config.toml
tokenizer = "word"
encoder_activation = "silu"
init = "kaiming_normal"
beta2 = 0.95
adamw_lr_other_params = 0.0012
lr_schedule = "wsd"
Rows from block 4 of the image encoder, named by matrix and row number. Each number is 500 + 40 x the weight over the matrix's rms, rounded and kept within 0 to 999. All counts start at 0. Numbers have three digits each.
# conv: 3x3 conv, stride 2 (encoder.blocks.4.conv.weight, 160x80x3x3), inputs 30-34, a 3x3 kernel for each
conv.16:438434513459494483593472476482536532484500548476469559533528546503575487538548500513485463510544527531530519450429450477452426505470510
conv.17:518504427486496500482499422488534466480500529520448540516509487546515474535443537450506504517467545502527526523565533538527525549502489
conv.18:473499541513517481569517493479493497494521458444467478458500528553583529476569576515510563518528506488561467531429517542484532524511547
conv.19:493476456560471528507502484508473478525554503554559558478483526551528521495471471524497534480479486459484506519515564432484506510533549
conv.20:531507442526462481483506497433516435472506513431517474469473503490508524506474518508530540436453478464514436457408434451495476507431443
conv.21:536545500559550501486525561488492466492464419488439474495455513445436483441456459543536536495524530493526478474533512544501444549500572
conv.22:480448544416478565540446472511506493489487437487456430538527506517563580475547496441499525563514568469513501443486475426512534527553523
conv.23:465424444476457502524459504503464510515471530526500498530466403483492469420514527474500528498492482480533546527430462498492433499502552
conv.24:522510544500508468528538522461516555509514553488512523499467525464459453464530482507517485442463536449504548542441479455499442489519470
conv.25:380482538487456504475485519542571426490527512489430547559475530472426395439596481536476436428453421484485478486528511463524504468427537
conv.26:499480572521498529471523469458487499467529493510486473427508444463503548505514517503510504498554513466513510436456540482561508495515522
conv.27:477558583436454448435494493552579522532594568434595555490511473500494546493550439545547504493522539456467507536475469487524486480541507
conv.28:524531549526462547480541496483471507496457507476428504440534503397493527402489471461465534491542581532547532472442511466436442461408415
conv.29:549451486487460499481531461479423514516491482463440505491520551498552493504512479443528464515518510512484543429479453500506543471485541
conv.30:462472548499598556464485526496506546517569559539498589505469481533484508451507546493539496491505529458482500535497531546505450470500456
conv.31:542500467481514504496495518450546492487496505516520518467470458462506475486549545466568488549549476498526543574489467470542514509464458
conv.32:493451424496525418483563525513508547534546549504518468436456510459522501532481474524502504464511497462427469551473439516467470490468500
conv.33:488510441472467547479454532495461530447442532496461457512494516452488517477536464481475476537543495565486469473453411474438503503479510
conv.34:499549550535453484461461517476458462554490494442511494498416517447458474450493543491443432509577465494502496510528503464487495493515555
conv.35:493564470451469501480548598491505548533578621448550550477534535490502537461486495508501481555456500518474467569500430620562457519536522
conv.36:497509498493534483439508492472504527480529569527490482466491457539543443546474493512547519535517532536488533513415521441516503465471512
conv.37:540484470493523516621452492461476459419509493453483483580456481505421449420462542530436529545457463545473461532434480536569552545600565
conv.38:496443500516487485499505494484499495505532520510488539516483517504531602480561557530512482567598595547515494454462452531513524519421467
conv.39:494468502514430436509457437491469458453411435445403411484438474450410459491473503519531524456534540544531513577543492544521549503519539
conv.40:523503515419501531462465495496508482495533528474469544499480512524502463555533477497504493512468483515465484465427502504486431531467434
conv.41:459513543464494540536518442499495444528529472505467525566531516466537575400458483492483535525584506440482543450579512509459453485447481
conv.42:506513548522512484484488466500528507474462503505501556480461505563517497475502524543506495475520582493492442519446517559507492484492443
conv.43:532532493482553487493564518448494466464520467545532494460491440478508469482538549485443454485502446506598573506480517490525493507612424
conv.44:483476462500475455438468466459410508453413427401444447474429432503452512507426505534572473479574458506501501459496521485501510529509494
conv.45:463448513514496448510529509459552515512501490494490532492554533504512534515528495518534494462530539486474524569508491528629593505461604
conv.46:512498484543517510511556525515522533510479499511495421492539512506540447494554519417529468520544487544469549514519490472553470445562527
conv.47:420514472545487461525419481484491486505459505511487453494491470475510504447503560452566544536592529599572502494548494529489483520547535
conv.48:492473535499580613511458502485517503526476444461459455483557518525515487462503565496481561462522519450515577493469513595497473466507441
conv.49:491513495440471473453436403473462481459474526503550513494523494510539531540564509512512503519511516501493514446573528458501489474474487
conv.50:511547562484527574507571555559523528523549509459501455462499528506510507443495545522514447518514521482478580484486509540469494459570550
conv.51:429450498501459423468475543539526454570572542530571512497491494527532493489503475472521489517589589481596533484548583447506548517476477
conv.52:509562592516563515402474454546563550477542552462544528497575545506539498576502457443526557447445536436496532610459465582473439459502506
conv.53:506482532484529517447526517537449480520476523567476494437577569438576469495474512478550542507482462473528484498559524552568510532527443
conv.54:526504469473487462501472485538477457497511462516522475508533501497433490515557481442464456488447494466499547473480495470467532494480533
conv.55:494437497467510515510549446516539481446533432448415425500553465513621602557519582577543534544558524472511489480451512505453523517552471
conv.56:399489502515463518523509483567553546546635567506587505533559504537528561515438500488487511550484511531543519493542515514454513481456474
conv.57:443468425526490523526449528509500533550540557558556467487557550513533541470536460493505457475501478504490534522451464514519495531513489
conv.58:391414461462492495508549585462449484445423465507510504444475483544458494498547512513505564520571516499468489417422518499521493464521508
conv.59:421471443347488581510587546469512391501465458504509515480454504420485398467462428511525500518525590504511487459454489544484504517452440
conv.60:516460404532500494496446490467435477465428472497442449511534536529497474419487508438525484506530575491557488524496546533508480552468421
conv.61:535543554528433445498477430491507522473495513525498504588522510497575535506551507531562598543532485409500516463521555452500519555541438
conv.62:440516467555538475533485551501597510666551577560539521493444488459512433480458466496511503582532474489486474449509500530572561552562484
conv.63:515582506474556567524540541513473500526450520499500500521540496586508476508452490529475537482452477475521501492475522499531534461532547
conv.64:490474473490519506469497433501471524474488467523497497521464438560497457521496494519471435484494480549484506498528495539520520550480506
conv.65:516490506465533437519524470504493470476490511495561505463519488505482489459441488500493517527475446542502458507468465537533470531534457
conv.66:473504530441536570515505536461499494452465501469444493466555472548519496596476526517483558515514487495535481521595566589493543480550548
conv.67:464490485500527481536484546521487491457517521437536481492469485535523486508511516458518484383521464523491498492471427474459476516536444
conv.68:537448510536532560519544560488480507481524495545487447446507498520508505576482492496465478521492501515485555520442500454439367520459453
conv.69:448484474474509448538466497533495461527505484521519521545498499541524483522460486477488527516526529459468517498479532480475473515489475
conv.70:470403446491517467502500435506518488477476543510450438466528569471515565536496508472527568513498541541551474502537535515533461568528468
conv.71:494518525495479528571510517479449575499457503486450486459564525516609500487484587486541532542553505528540507501494538482497477450485597
conv.72:586506521453409511491489452459490500557527509541482461511502545494513566430537509537504493498520501578555502436497538427428454563489508
conv.73:482494440489509533508411514471542489449464526476504510509495482509433543519539495526507523477504509515482494472480497510513513525539542
conv.74:449441497540562477494460488474463508507371460502446410567533498494448510483417457541554495543538518496504521538503473459537428473486445
conv.75:471500473472558542594518530529520510511536542495460539434466520456459490502512513522560553506475443535521466473467465445499467497431446
conv.76:501408460455434508514506575492531479532513493512481504509453452533488525456533479503525486514524521558524528516580527452504534459473462
conv.77:482433496415469441523564519493519504499522512508478555599491504513535509528509532543511531533523576479526497516489466511494501493505552
conv.78:463430447424487468464435467491504477485519582452546514462541532537477516500491503496531548511542546535508498501506511457506498514509536
conv.79:511478449537503524484494494499496441492492466480538493428437469474554486528591526567492514518550445561500505531567490590509463581472467
conv.80:512473475519474465545554505468491490551431486486471518472493502458428508477536482467510526558491482493470528464454467505442433445543392
conv.81:498545476457484485476505576518527513527467508472476457518514544549544513480450567453542472499544514500529463533396522440457497476467509
conv.82:379484580473445437532487444496511472484449528508458576546452488553535478467464579503525457486458509488420508499467470541500512528528486
conv.83:482518469478494527530580565479566533527532478502548423521516450510517451545416451523500556534566575530554478470463515415539576463538489
conv.84:559477498545454459478619526465504524445421432477487483592487527559494556470527494509513431453534525486520458545469449525482460477507534
conv.85:497492507514497508506496521490472484510586546513499572473470483470432466539498519486558439506545528476514564507511540527477498501502487
conv.86:490466392507487456515470456525528498521536489489490480541512497514564558509545517473600512581497478544488506470509450461507487568542450
conv.87:586490457548483495499457453497530482532593555505557543456503508526602502450486485466444524467505454471517499489486406501550427476516504
conv.88:487503499490501505500577480474448470507514466520514455456482477579525478547518556507545554533496539493603550501556486525505481588510451
conv.89:515542554549510541517529482474457505451454468460482422516486459543508492496512496543501471477508530485535456481510499476490498481495509
conv.90:481557534545480499510496514474524491497498486482447449470477519482531447482583486530539520551520482457459525482416504536449518445510453
conv.91:529506531519504518553508426530528499504538537503498523490456429497436473492503534552562581526552479462507507452444451471473530407548524
conv.92:445535477598539497540526458440512510428427498505495431522533515488537511542501466479501497445523546547467498510509555584493515552489551
conv.93:455504490556518431506476497518496506492512592487444525440488519473493436482482505548406486476459577498537490475452480530525558480552559
conv.94:458519515513566480480518478545475486549487465505457453514484467467466535537450498425511552543562491436494464512482465471508500536468494
conv.95:454496466512484443598511500465529569507506466532494535467496541436487475415529538486562517531555499488504506483462479540464497545473467
conv.96:454542521480476495512492540487474496475463464491499452459489513552466465549565492527533504513515528499507518496528555521543478504481519
conv.97:466501482458527529372480544499518499521521510523468447529582446491421507500488518525478470557508529519517455414513516438525578579493528
conv.98:520516547500504466547477501516510513538527506551555544552572444502502555527505500519530524585507534544553549511546496508537472457507512
conv.99:496468507527494456455507470496494523474470443482529446555506476453386475426481494524503500531545565454558539500504490499478443485512514
conv.100:409465518458539631494552557554529480520502453474493538466422485492508540458566592496455497491467536528494430496496480547508446475483511
conv.101:502519459531440467507551525555512449480535538492493555510511511459530506483475502551525520538550543517555460574486487549538459575516553
conv.102:498546452521548480549588494474509463502462463450467467454511501483487480486496451480467514514541514474490499494518493510511482560486484
conv.103:498438445506413467467481467461482504476491539487548500441517515524525520478498544550527518505567465518509545458482444544540546519419530
conv.104:526527433546499497538515537612573547548565571454514496472443515492522455472515519521520516531557508522403460533507446503527493509555537
conv.105:500443511530492544580572485497485480507459467437430543574484505539457409554440501518441545470492532471573488570588507606582487571581494
conv.106:498495472501576491552522542532442444537449425547511481472450515540472525470480505452493509492474465449451452462505532454529538496548534
conv.107:460512504473510548532542557499548516505520589478520515464526515538495513485463527477509505504488483448497555508494445502471453480472521
conv.108:431496490480495540507469504459533533472512522477516552453492479536517414516466507527465467479442474508443481483457531581477538441557530
conv.109:477501520405518570478456484537532523523540533503558547472503503493492487557459585469563483477445527460460500466498478447466490474488483
conv.110:559518576501523441504504446489514545533514538528488473494506463523457503461525502508528543518515499484498487447492490484479439506548516
conv.111:501506490391451488417440437527409445496445481486523528486428533406478478490484554511509462493512492498449482509463471442485500484497481
conv.112:405476490464543477525509484487499500494510514472496500509510450512448444501508489558542490496483508454524514535441540572511475574482495
conv.113:464502486547548481496519544553495520492525588479553620513535447510431529504473499534451515563493498512498450506430474576503479511570538
conv.114:491527524569487498508462493499571544539557546549531520527436542483504425482452464454487525532449508491503507526506508566558490541531536
conv.115:446439507528530525525513496509443538503478519578436481474522439622524418517455480447540460610500364519507453461430534501438491530447410
conv.116:472528480487541547448482531580505561545490512459485539484525466457515462494459510549469487499585574545532455440439516456482509464500439
conv.117:477508524511482475446435399487472506531516503486501483553548512528467434474437475499506525473512493528479438426475464480504493469474527
conv.118:514541455559558481412484500554548527561558541529462521476467510550442464532515506499516491515547511452522485506398405476488457537466478
conv.119:476526459518579513473501436464414460486486464484489428508475487503502448532474444505515515503515459481502494458466428481536492537535545
conv.120:490501484527481512503530544473520464525510436486541548512513515522526502469514482471519492527491492514487498521509462439532486484493517
conv.121:522573502549588490421557519505476523447424434488431463452507451430507439464506491474529505517481482503428443460480513496506486536532446
conv.122:517524467506571563474545550501533491492459511480462521494534519490541536466532504483539507529573544559536533436484500478469430554502522
conv.123:570509443558531536485524575567576564495491553478525475500511513439487567471511470482505512502479527458495526535624603513625623557626602
conv.124:531479504480533497529483469535533527535509538483592540478568456525468484465399475515492539435485441495503507544482496549495450438477605
conv.125:553524456533467512488508463469480496558474504539524465509554510543631537458560528470437440442469490518526513517512505568493450478556508
conv.126:514479467415514510468517470505482469554542516512513509605575450532531524570471535466534551552495522529457467421485490395407474420474504
conv.127:501504526514486418514479528542592492578525442509485476458579540493559465476491460455486450490467506537525507502525514532489491482458503
conv.128:453521479498521517502551531538501512524502507523524500438518424492564545489571548513507577510533484500494463542554542478555458592516453
conv.129:529546495496557540521457454484529522480507539477514551494491531548506522554568501514487554575503513441521425463516519511480442454402539
conv.130:511443555517574560441501516494434461448483485465446458492508506439529508473500480449564548543418492406514541552463485516438523473549520
conv.131:504575520453485529445561548468488488502516540553508560532519560505611522452530500458519445476578595514506595487497484529500486505474484
conv.132:495514502500462493358438522476561495485487554503521507522483467566581537451541576520541550515551518449559475483552561539481456509494474
conv.133:479462492564493510464569483516466444477465459511531445469506490621614505550587535433381473478471467493504471579453524506556520513516458
conv.134:558543500491543443497467503513504473511531457491549518559566522553524508422565523520563512488527483502536445570475456488529490503454460
conv.135:409487526514449509421451469497496488436469510497477527529531495452501461505462468515553575464504590468536450472585468540473477546416442
conv.136:513434507525496540450583512499493426559487474527502524533543495536538537510502504498474480473450496472457473516391514520493509454480462
conv.137:510474534478465511478493482479483481495561505506519547484537515505476509561581567535560535526562613506546495512423510507506530518485484
conv.138:581576497494576528416500573530545487544596472533480490470510475608559424508462493490459501540455408503547487465470522430517508496556573
conv.139:524515457518496555432480521534538515599572529565588514490566538526471487461535458489511481552537469566503496559525547542539631446469588
conv.140:525490495486539471504591449445436465513427410512460429532468456509484475515459520529472523486521521541497528477540526444467479435486526
conv.141:526517526599499514539526506499445515476430441491432482479442454450441430436535506499487545468464543492568537464455537489494578540463528