{
  "encoder_channel_attention": "se",
  "encoder_stem": "deep",
  "text_encoder_norm_position": "post",
  "text_encoder_activation": "swiglu",
  "text_encoder_fused_qkv": true,
  "text_encoder_qk_norm": false,
  "text_encoder_positions": "learned",
  "init": "kaiming_normal",
  "residual_init": "zero_last",
  "eps": 1e-08,
  "decay_fraction": 0.3
}
Rows from block 9 of the image encoder of a small contrastive image-text model, named by matrix and row number. Each number is 50 + 15 x the weight over its row's rms, rounded and kept within 0 to 99. All counts start at 0.
After each channel's rows are labels from the 100 images, of 14848, where the channel reaches its highest value: "top examples" is what is common among them. Only what is clearly more common there than usual is listed. The data: photos of plants and fungi (iNaturalist). In brackets: how many of the 100.
# conv: 3x3 conv (encoder.blocks.9.conv.weight, 320x320x3x3, each kernel summed), inputs 160-319

conv.280:30 30 35 95 46 59 45 51 70 39 35 58 73 53 51 85 40 25 66 45 40 40 49 48 33 41 46 53 28 33 40 64 24 79 42 46 64 87 83 54 48 37 45 47 52 52 25 61 39 41 42 59 42 44 66 59 42 32 30 66 55 54 38 56 47 70 68 40 45 43 76 65 47 41 45 72 42 43 13 71 40 27 36 41 41 36 62 37 45 49 47 42 60 52 58 45 41 59 36 58 52 57 50 50 33 52 22 49 48 60 39 51 42 42 50 36 34 65 44 62 33 48 42 35 53 64 57 50 61 42 16 43 56 59 46 68 47 42 57 72 36 14 54 57 46 20 39 61 65 18 46 52 42 31 37 46 79 47 32 56
top examples: class Liliopsida (36)

conv.315:48 37 57 61 19 46 47 46 68 61 71 54 49 20 48 57 17 60 23 50 41 34 39 63 03 34 62 55 60 53 31 60 22 43 71 51 71 80 34 73 58 60 29 55 35 45 29 22 35 50 16 40 67 70 35 47 38 66 60 59 58 22 44 31 63 78 40 45 57 46 42 42 72 15 39 63 38 54 58 47 36 71 53 33 54 08 35 36 95 37 31 58 52 35 55 37 59 53 54 37 63 19 55 46 41 63 61 62 53 73 50 50 38 47 51 40 33 60 71 61 41 47 38 15 59 64 53 42 50 44 46 38 49 66 54 49 46 18 67 48 40 35 64 65 48 67 70 49 47 48 67 69 54 50 53 43 37 45 47 47
top examples: class Liliopsida (29)

conv.78:58 57 59 39 40 58 54 52 63 32 64 58 53 35 36 37 58 60 52 90 55 50 35 25 57 62 46 49 64 38 55 23 77 20 47 28 60 35 69 28 65 62 74 39 56 44 34 72 35 56 47 46 61 78 42 65 31 58 32 71 61 53 46 76 54 50 64 60 52 54 78 30 43 49 32 36 45 59 48 73 50 37 47 58 57 34 76 49 26 63 55 47 56 27 34 47 66 51 28 31 30 51 10 68 63 40 49 34 25 42 60 63 62 74 35 44 41 53 42 79 42 43 53 78 57 56 65 36 41 30 33 33 23 50 33 43 53 50 46 61 44 09 72 45 59 56 28 57 56 67 60 54 75 37 58 69 34 81 35 48
top examples: order Asterales (29); family: Asteraceae (27)

conv.245:84 52 24 55 56 61 38 31 60 53 67 62 29 59 78 38 52 42 61 36 35 66 41 29 43 56 50 15 55 80 53 51 29 48 45 47 43 57 50 36 50 21 52 33 41 78 55 59 47 44 46 36 64 36 73 52 54 71 52 55 56 54 37 53 40 47 48 63 40 50 56 61 57 39 46 47 54 40 42 33 56 35 67 56 36 66 45 83 27 42 46 68 79 61 32 54 49 45 53 35 39 47 15 53 35 46 26 42 43 18 28 32 29 21 51 25 53 58 39 53 47 46 44 59 61 66 64 48 49 71 69 74 67 40 64 61 75 67 59 62 26 61 36 48 52 46 66 72 40 82 51 31 49 37 59 55 60 48 40 64
top examples: order Asterales (27)

conv.309:60 52 28 46 51 46 51 57 49 47 39 75 25 77 33 49 58 34 53 44 41 49 46 39 57 45 36 43 26 56 41 48 36 47 45 33 62 41 32 42 33 51 23 46 39 15 44 39 65 39 45 61 34 62 46 44 45 71 39 53 71 14 32 38 53 64 58 52 29 44 71 55 64 49 63 39 21 47 76 27 53 51 59 72 91 53 58 30 39 52 22 46 56 51 21 64 30 29 67 33 69 39 44 58 48 56 56 54 58 50 60 47 20 76 48 53 63 63 54 57 71 40 46 60 60 65 29 42 44 54 49 35 46 63 46 47 50 37 71 77 43 81 50 35 32 13 50 55 68 62 62 61 25 33 53 37 19 49 48 51
top examples: order Asterales (28); family: Asteraceae (28)

conv.72:67 60 40 23 48 22 59 28 50 63 45 62 56 26 44 66 44 61 46 45 50 52 56 67 43 21 37 46 27 39 66 53 42 25 41 56 59 69 70 52 53 41 51 44 55 37 73 27 34 36 62 70 40 36 34 92 56 28 59 76 40 49 86 45 48 63 46 63 60 67 27 78 30 67 21 44 55 45 46 72 57 75 60 72 49 35 30 37 67 27 31 47 42 50 31 58 60 48 43 52 38 49 67 38 42 64 42 47 47 43 61 65 37 44 35 45 54 84 51 30 58 52 48 82 47 44 38 59 46 45 50 75 49 52 47 56 42 67 48 62 46 54 56 35 30 59 22 71 44 39 43 32 59 81 47 51 38 42 69 35
top examples: order Asterales (37); family: Asteraceae (37)

conv.110:83 76 41 34 50 41 69 51 63 49 53 35 42 44 64 56 39 55 35 60 50 32 48 99 49 57 59 68 40 28 75 51 74 53 94 62 58 63 59 37 51 53 48 41 65 58 48 36 24 24 24 38 35 52 68 90 53 28 39 55 39 18 50 40 69 58 61 32 53 56 50 58 56 46 34 51 60 51 33 31 46 64 53 57 75 53 31 36 46 52 66 51 57 42 54 77 55 51 55 74 79 43 34 39 57 39 35 55 51 43 59 50 39 35 73 50 34 71 39 67 54 62 72 41 27 54 62 38 57 36 62 42 45 41 64 60 37 53 44 56 42 52 49 68 35 43 37 70 23 73 46 46 48 59 53 41 37 30 65 60
top examples: order Asterales (38); family: Asteraceae (38)

conv.304:55 68 47 48 26 48 61 34 55 31 39 70 33 85 23 38 41 72 65 51 55 64 44 34 43 22 69 43 62 59 66 48 47 68 47 52 35 43 00 43 43 53 51 49 34 61 16 50 64 08 49 51 38 37 71 49 50 23 77 78 58 28 79 62 69 60 41 40 54 47 47 34 36 39 38 35 74 52 40 40 32 73 49 53 30 58 63 32 34 42 42 30 72 26 36 45 50 53 84 76 48 32 50 68 66 59 58 37 56 65 55 26 56 28 79 81 43 53 55 35 30 30 62 68 86 28 43 38 61 75 22 46 73 46 70 41 86 55 71 39 41 47 67 46 65 59 35 46 77 44 45 54 46 54 57 64 35 82 48 76
top examples: class Polypodiopsida (25)