{"encoder_arch": "vgg", "text_encoder_fused_qkv": true, "one_sided": false, "batch_size": 256, "decay_fraction": 0.3, "warmup_steps": 100}
Rows from block 3 of the text encoder of a small contrastive image-text model, named by matrix and row number. Rows with one number belong to one neuron. Each number is 128 + 24 x the weight over its row's rms, rounded and kept within 0 to 255. All counts start at 0. Numbers have three digits each.
After each neuron's rows are labels from the 100 texts, of 14848, where the neuron reaches its largest size: "fires on" is the input token at the peak. Only what is clearly more common there than usual is listed. The data: photos of plants and fungi (iNaturalist).
# gate: MLP gate (text_encoder.blocks.3.mlp.gate.weight, 768x384), inputs 154-230
# fc1: MLP up (text_encoder.blocks.3.mlp.fc1.weight, 768x384), inputs 154-230
# fc2: MLP down (text_encoder.blocks.3.mlp.fc2.weight, 384x768, transposed), outputs 154-230

gate.597:110106145153140120152132131088180139078139113162102104103093123125124096139078140086131117133115097100171115152158141099075140130133137097101096138127110142131128157106117110108120066123117167172132097120181115131134084132117163128
fc1.597:159151100098168155138138140159156132072151167122110140128124155135129141091103114134106132123124103125139162148120186193129116129119110153117143119149093107145116139139120138110137136119117101154103113099120148111156118094125165145
fc2.597:086093103143162130150140160122132144086108146106086110131122128119124121148127109101104113108139103101134129219134106103136112127106075141113154136101117144101100124142168165132162114146128171112116144146198138131113096113144161111
fires on: "lamiales"

gate.481:123186120110115125141123125142173136181100140177132127168122156111159140155188161144107137135144124132163124130107153150138082144164092128171100125134127158102146080148142132160099162105140141142114127114168125131139140157056134132
fc1.481:136119140103141126124126131118148113159154108123150142148134131128116103141092111150069093125099111138109168069131167098139115158146126100134101154107126086123155133132106097124103177095120097133126127100140151144156141151125121147
fc2.481:125149120120144138145110144131126125120176093123123127099157119129101145117147148116107107149109110158103150159147148120164085129147168127134091126114149098128146096157132123144100129125145124102126094108110102164129140181139105152
fires on: "lamiales"

gate.154:120124138107120126134157143128157156136102162195159154091145123140135116085167187093121138130155158097116122187098100113111144131136112139120128143081087133134140119118133170151127152106143106127088083090193127148155089126120129123
fc1.154:148111082114081140129116138118094110091109091135134098132105110164112118097144117135125167113106131189127160135183116147136147082132124152097099140132131147163158138156153095127121133112131122113153175123160135113111200130118107144
fc2.154:120140160141098163091133129140113160145120120118121095131095131127117151110139148182142134100143141122111131127181097117160144102141127147112074108087113159133104116098117116133140106123152099150194156115093094096118171128111125126
fires on: "lamiales"; "lythraceae"

gate.414:102110124099112106148154104135167166161161111127172176129118158137161158159130112145110131177089134067091116108111175176132108121146111105117118152122133154176130112141146122144114117103158140124085101125180130126114126120115154102
fc1.414:176177122119166099121094136152151143130131133123134121091103147128115134133148083140090159154088101113133084158157119144104129151122134126169135177157116158128142098141141127131192125148121159091133106105158129152134083150120156157
fc2.414:099150114111122143133149153109136114172118147130102128104136100154155120134131114119110151128144131118189124152119126096106105081112085090161124077140170152133088123096123134114127102088108145143104063133151068131114141117105105104
fires on: "lamiales"

gate.69:133167114140143126129115111104165106142091104152180149100123177167148124130141107133135115125142110112148079191132104160077093149109119153150142123118148100067112110128106089176102166136152149133128128152196111134147109132140160156
fc1.69:156107117142107129132143159071129094098121133128143109142087099115125083185124125115129089154130119122117120107133087126154140147147188125157096119099180096158155130155142130125113115129155118103135151136117144128145129156162144124
fc2.69:166116125127083101154108141096124078116157117163107131141158086166108086156084115119137110096152112125103125134108121148146096123129125106144106148059128143102123113140116098142121093125149116118154147162095146134127112097172101089
fires on: "lamiales"

gate.283:134133072105089183162131111108140160154086121126113169137111130058176138115148104098124122131151131148112163134116135138133135134128119135129140154151151186153098127125152196172127124056121123126119113085101151113086126097147147148
fc1.283:117146117130144118150120168151138153057159154113123115151146133087122145123117106131140122133150115150136151130102102117112088117130179138131174120099138127142096080108091136105143125102095146120140142139134123126176143135130133171
fc2.283:106097101099143157090131147163141112119121144127130122103100089116140143152125140137145113155136132162144111149143162149101148039121140152129166107084136174094140112112147143147149134124118137109111125131090160120150138148095114117
fires on: "americana"; "palustre"; "nigrum"

gate.292:125112146138140150120101140148166113077185069104119137164135094149136157137108157109134146114130171105160134123161107106131158177118114124126135146099130106124119121154120100119144133091104156158188142154165108097104150136123123133
fc1.292:101128113089133166114101120146141107113155117119111085156069172146127141111113137129093141109155122126170080129138132112130090112089115125114124147112082147143135143089156108160092175121144168112145121129146149091074155123148110140
fc2.292:085137078138125134130117117182099115131132112107131121119134102110099183116121196074128121148126181153158126142106163137135147141130118126098125127078118102143114138101160087192086134116151115155131118099110156119082129159121120081
fires on: "arctostaphylos"; "<end>"; "yucca"

gate.550:172163110138132184136148148161151180095119119142167150109160174125138153138154110138106150140113108079120092142120139161113128149121090123140127117136118125123131149135131119156133160083098139146125137099152158106110075146134161144
fc1.550:160170108128124141090117154127161107068134134107178124105123144129141187163118115111105137118117086117093099173101171167116159176162147146154114150148117135126127143162134112116150116123115123130151124152145141157099109082134167171
fc2.550:094159119104104159145127130137179128107120142132143165116140152100146144183103096108094130129126135121139130145108108125143126173142125147083169138140143152135144121126123149149140134106111129122114169110129134156143096099126129135
fires on: "lamiales"

gate.293:165132148161156162128101107129160135140113116111163156123153124125111182080163150084116100164100076090150065132122111165116116173146116138122164101139109132126136137094123104130140081109141120130118074149194127144127080096118162100
fc1.293:111091128119107103131118122135117120118150146152113110131115086143061130112156109135111107118168135169115143117137131082136150118110106129120116126073127140123153111085107124137108150162110127059142130120129134106127190132160142136
fc2.293:118077088158125132144096112121127147112156110128127151156114136119121105147082125176114112111167120178119136143104148128130150123148149157104109090136133144168139149133118111143118135139154150129129132130095081168151130136129126126
fires on: "lamiales"

gate.509:111123142125126143095116125164129111110123163092130118101113164119140136112142134143152142141121177144140129145127073149102109150114129115117103111128122108129132161121117182174146103132143138134157159096149144146164179156096091150
fc1.509:143145137113130158106129141120145125128131156115107137123135114069165154123140103127113135131106143098119129160134132106118162126105125141101111083126139140130103149121150170121143112088175125113087139140119125147142177110127130107
fc2.509:116147145115112105108115111128144125156153130120142220142123063131111139110160125092127083139084116117164109114141109109162123066088137128103107105128122136088171121128127124136121112177121118110121118131124152108100105133153133109
fires on: "americana"; "palustre"; "erectum"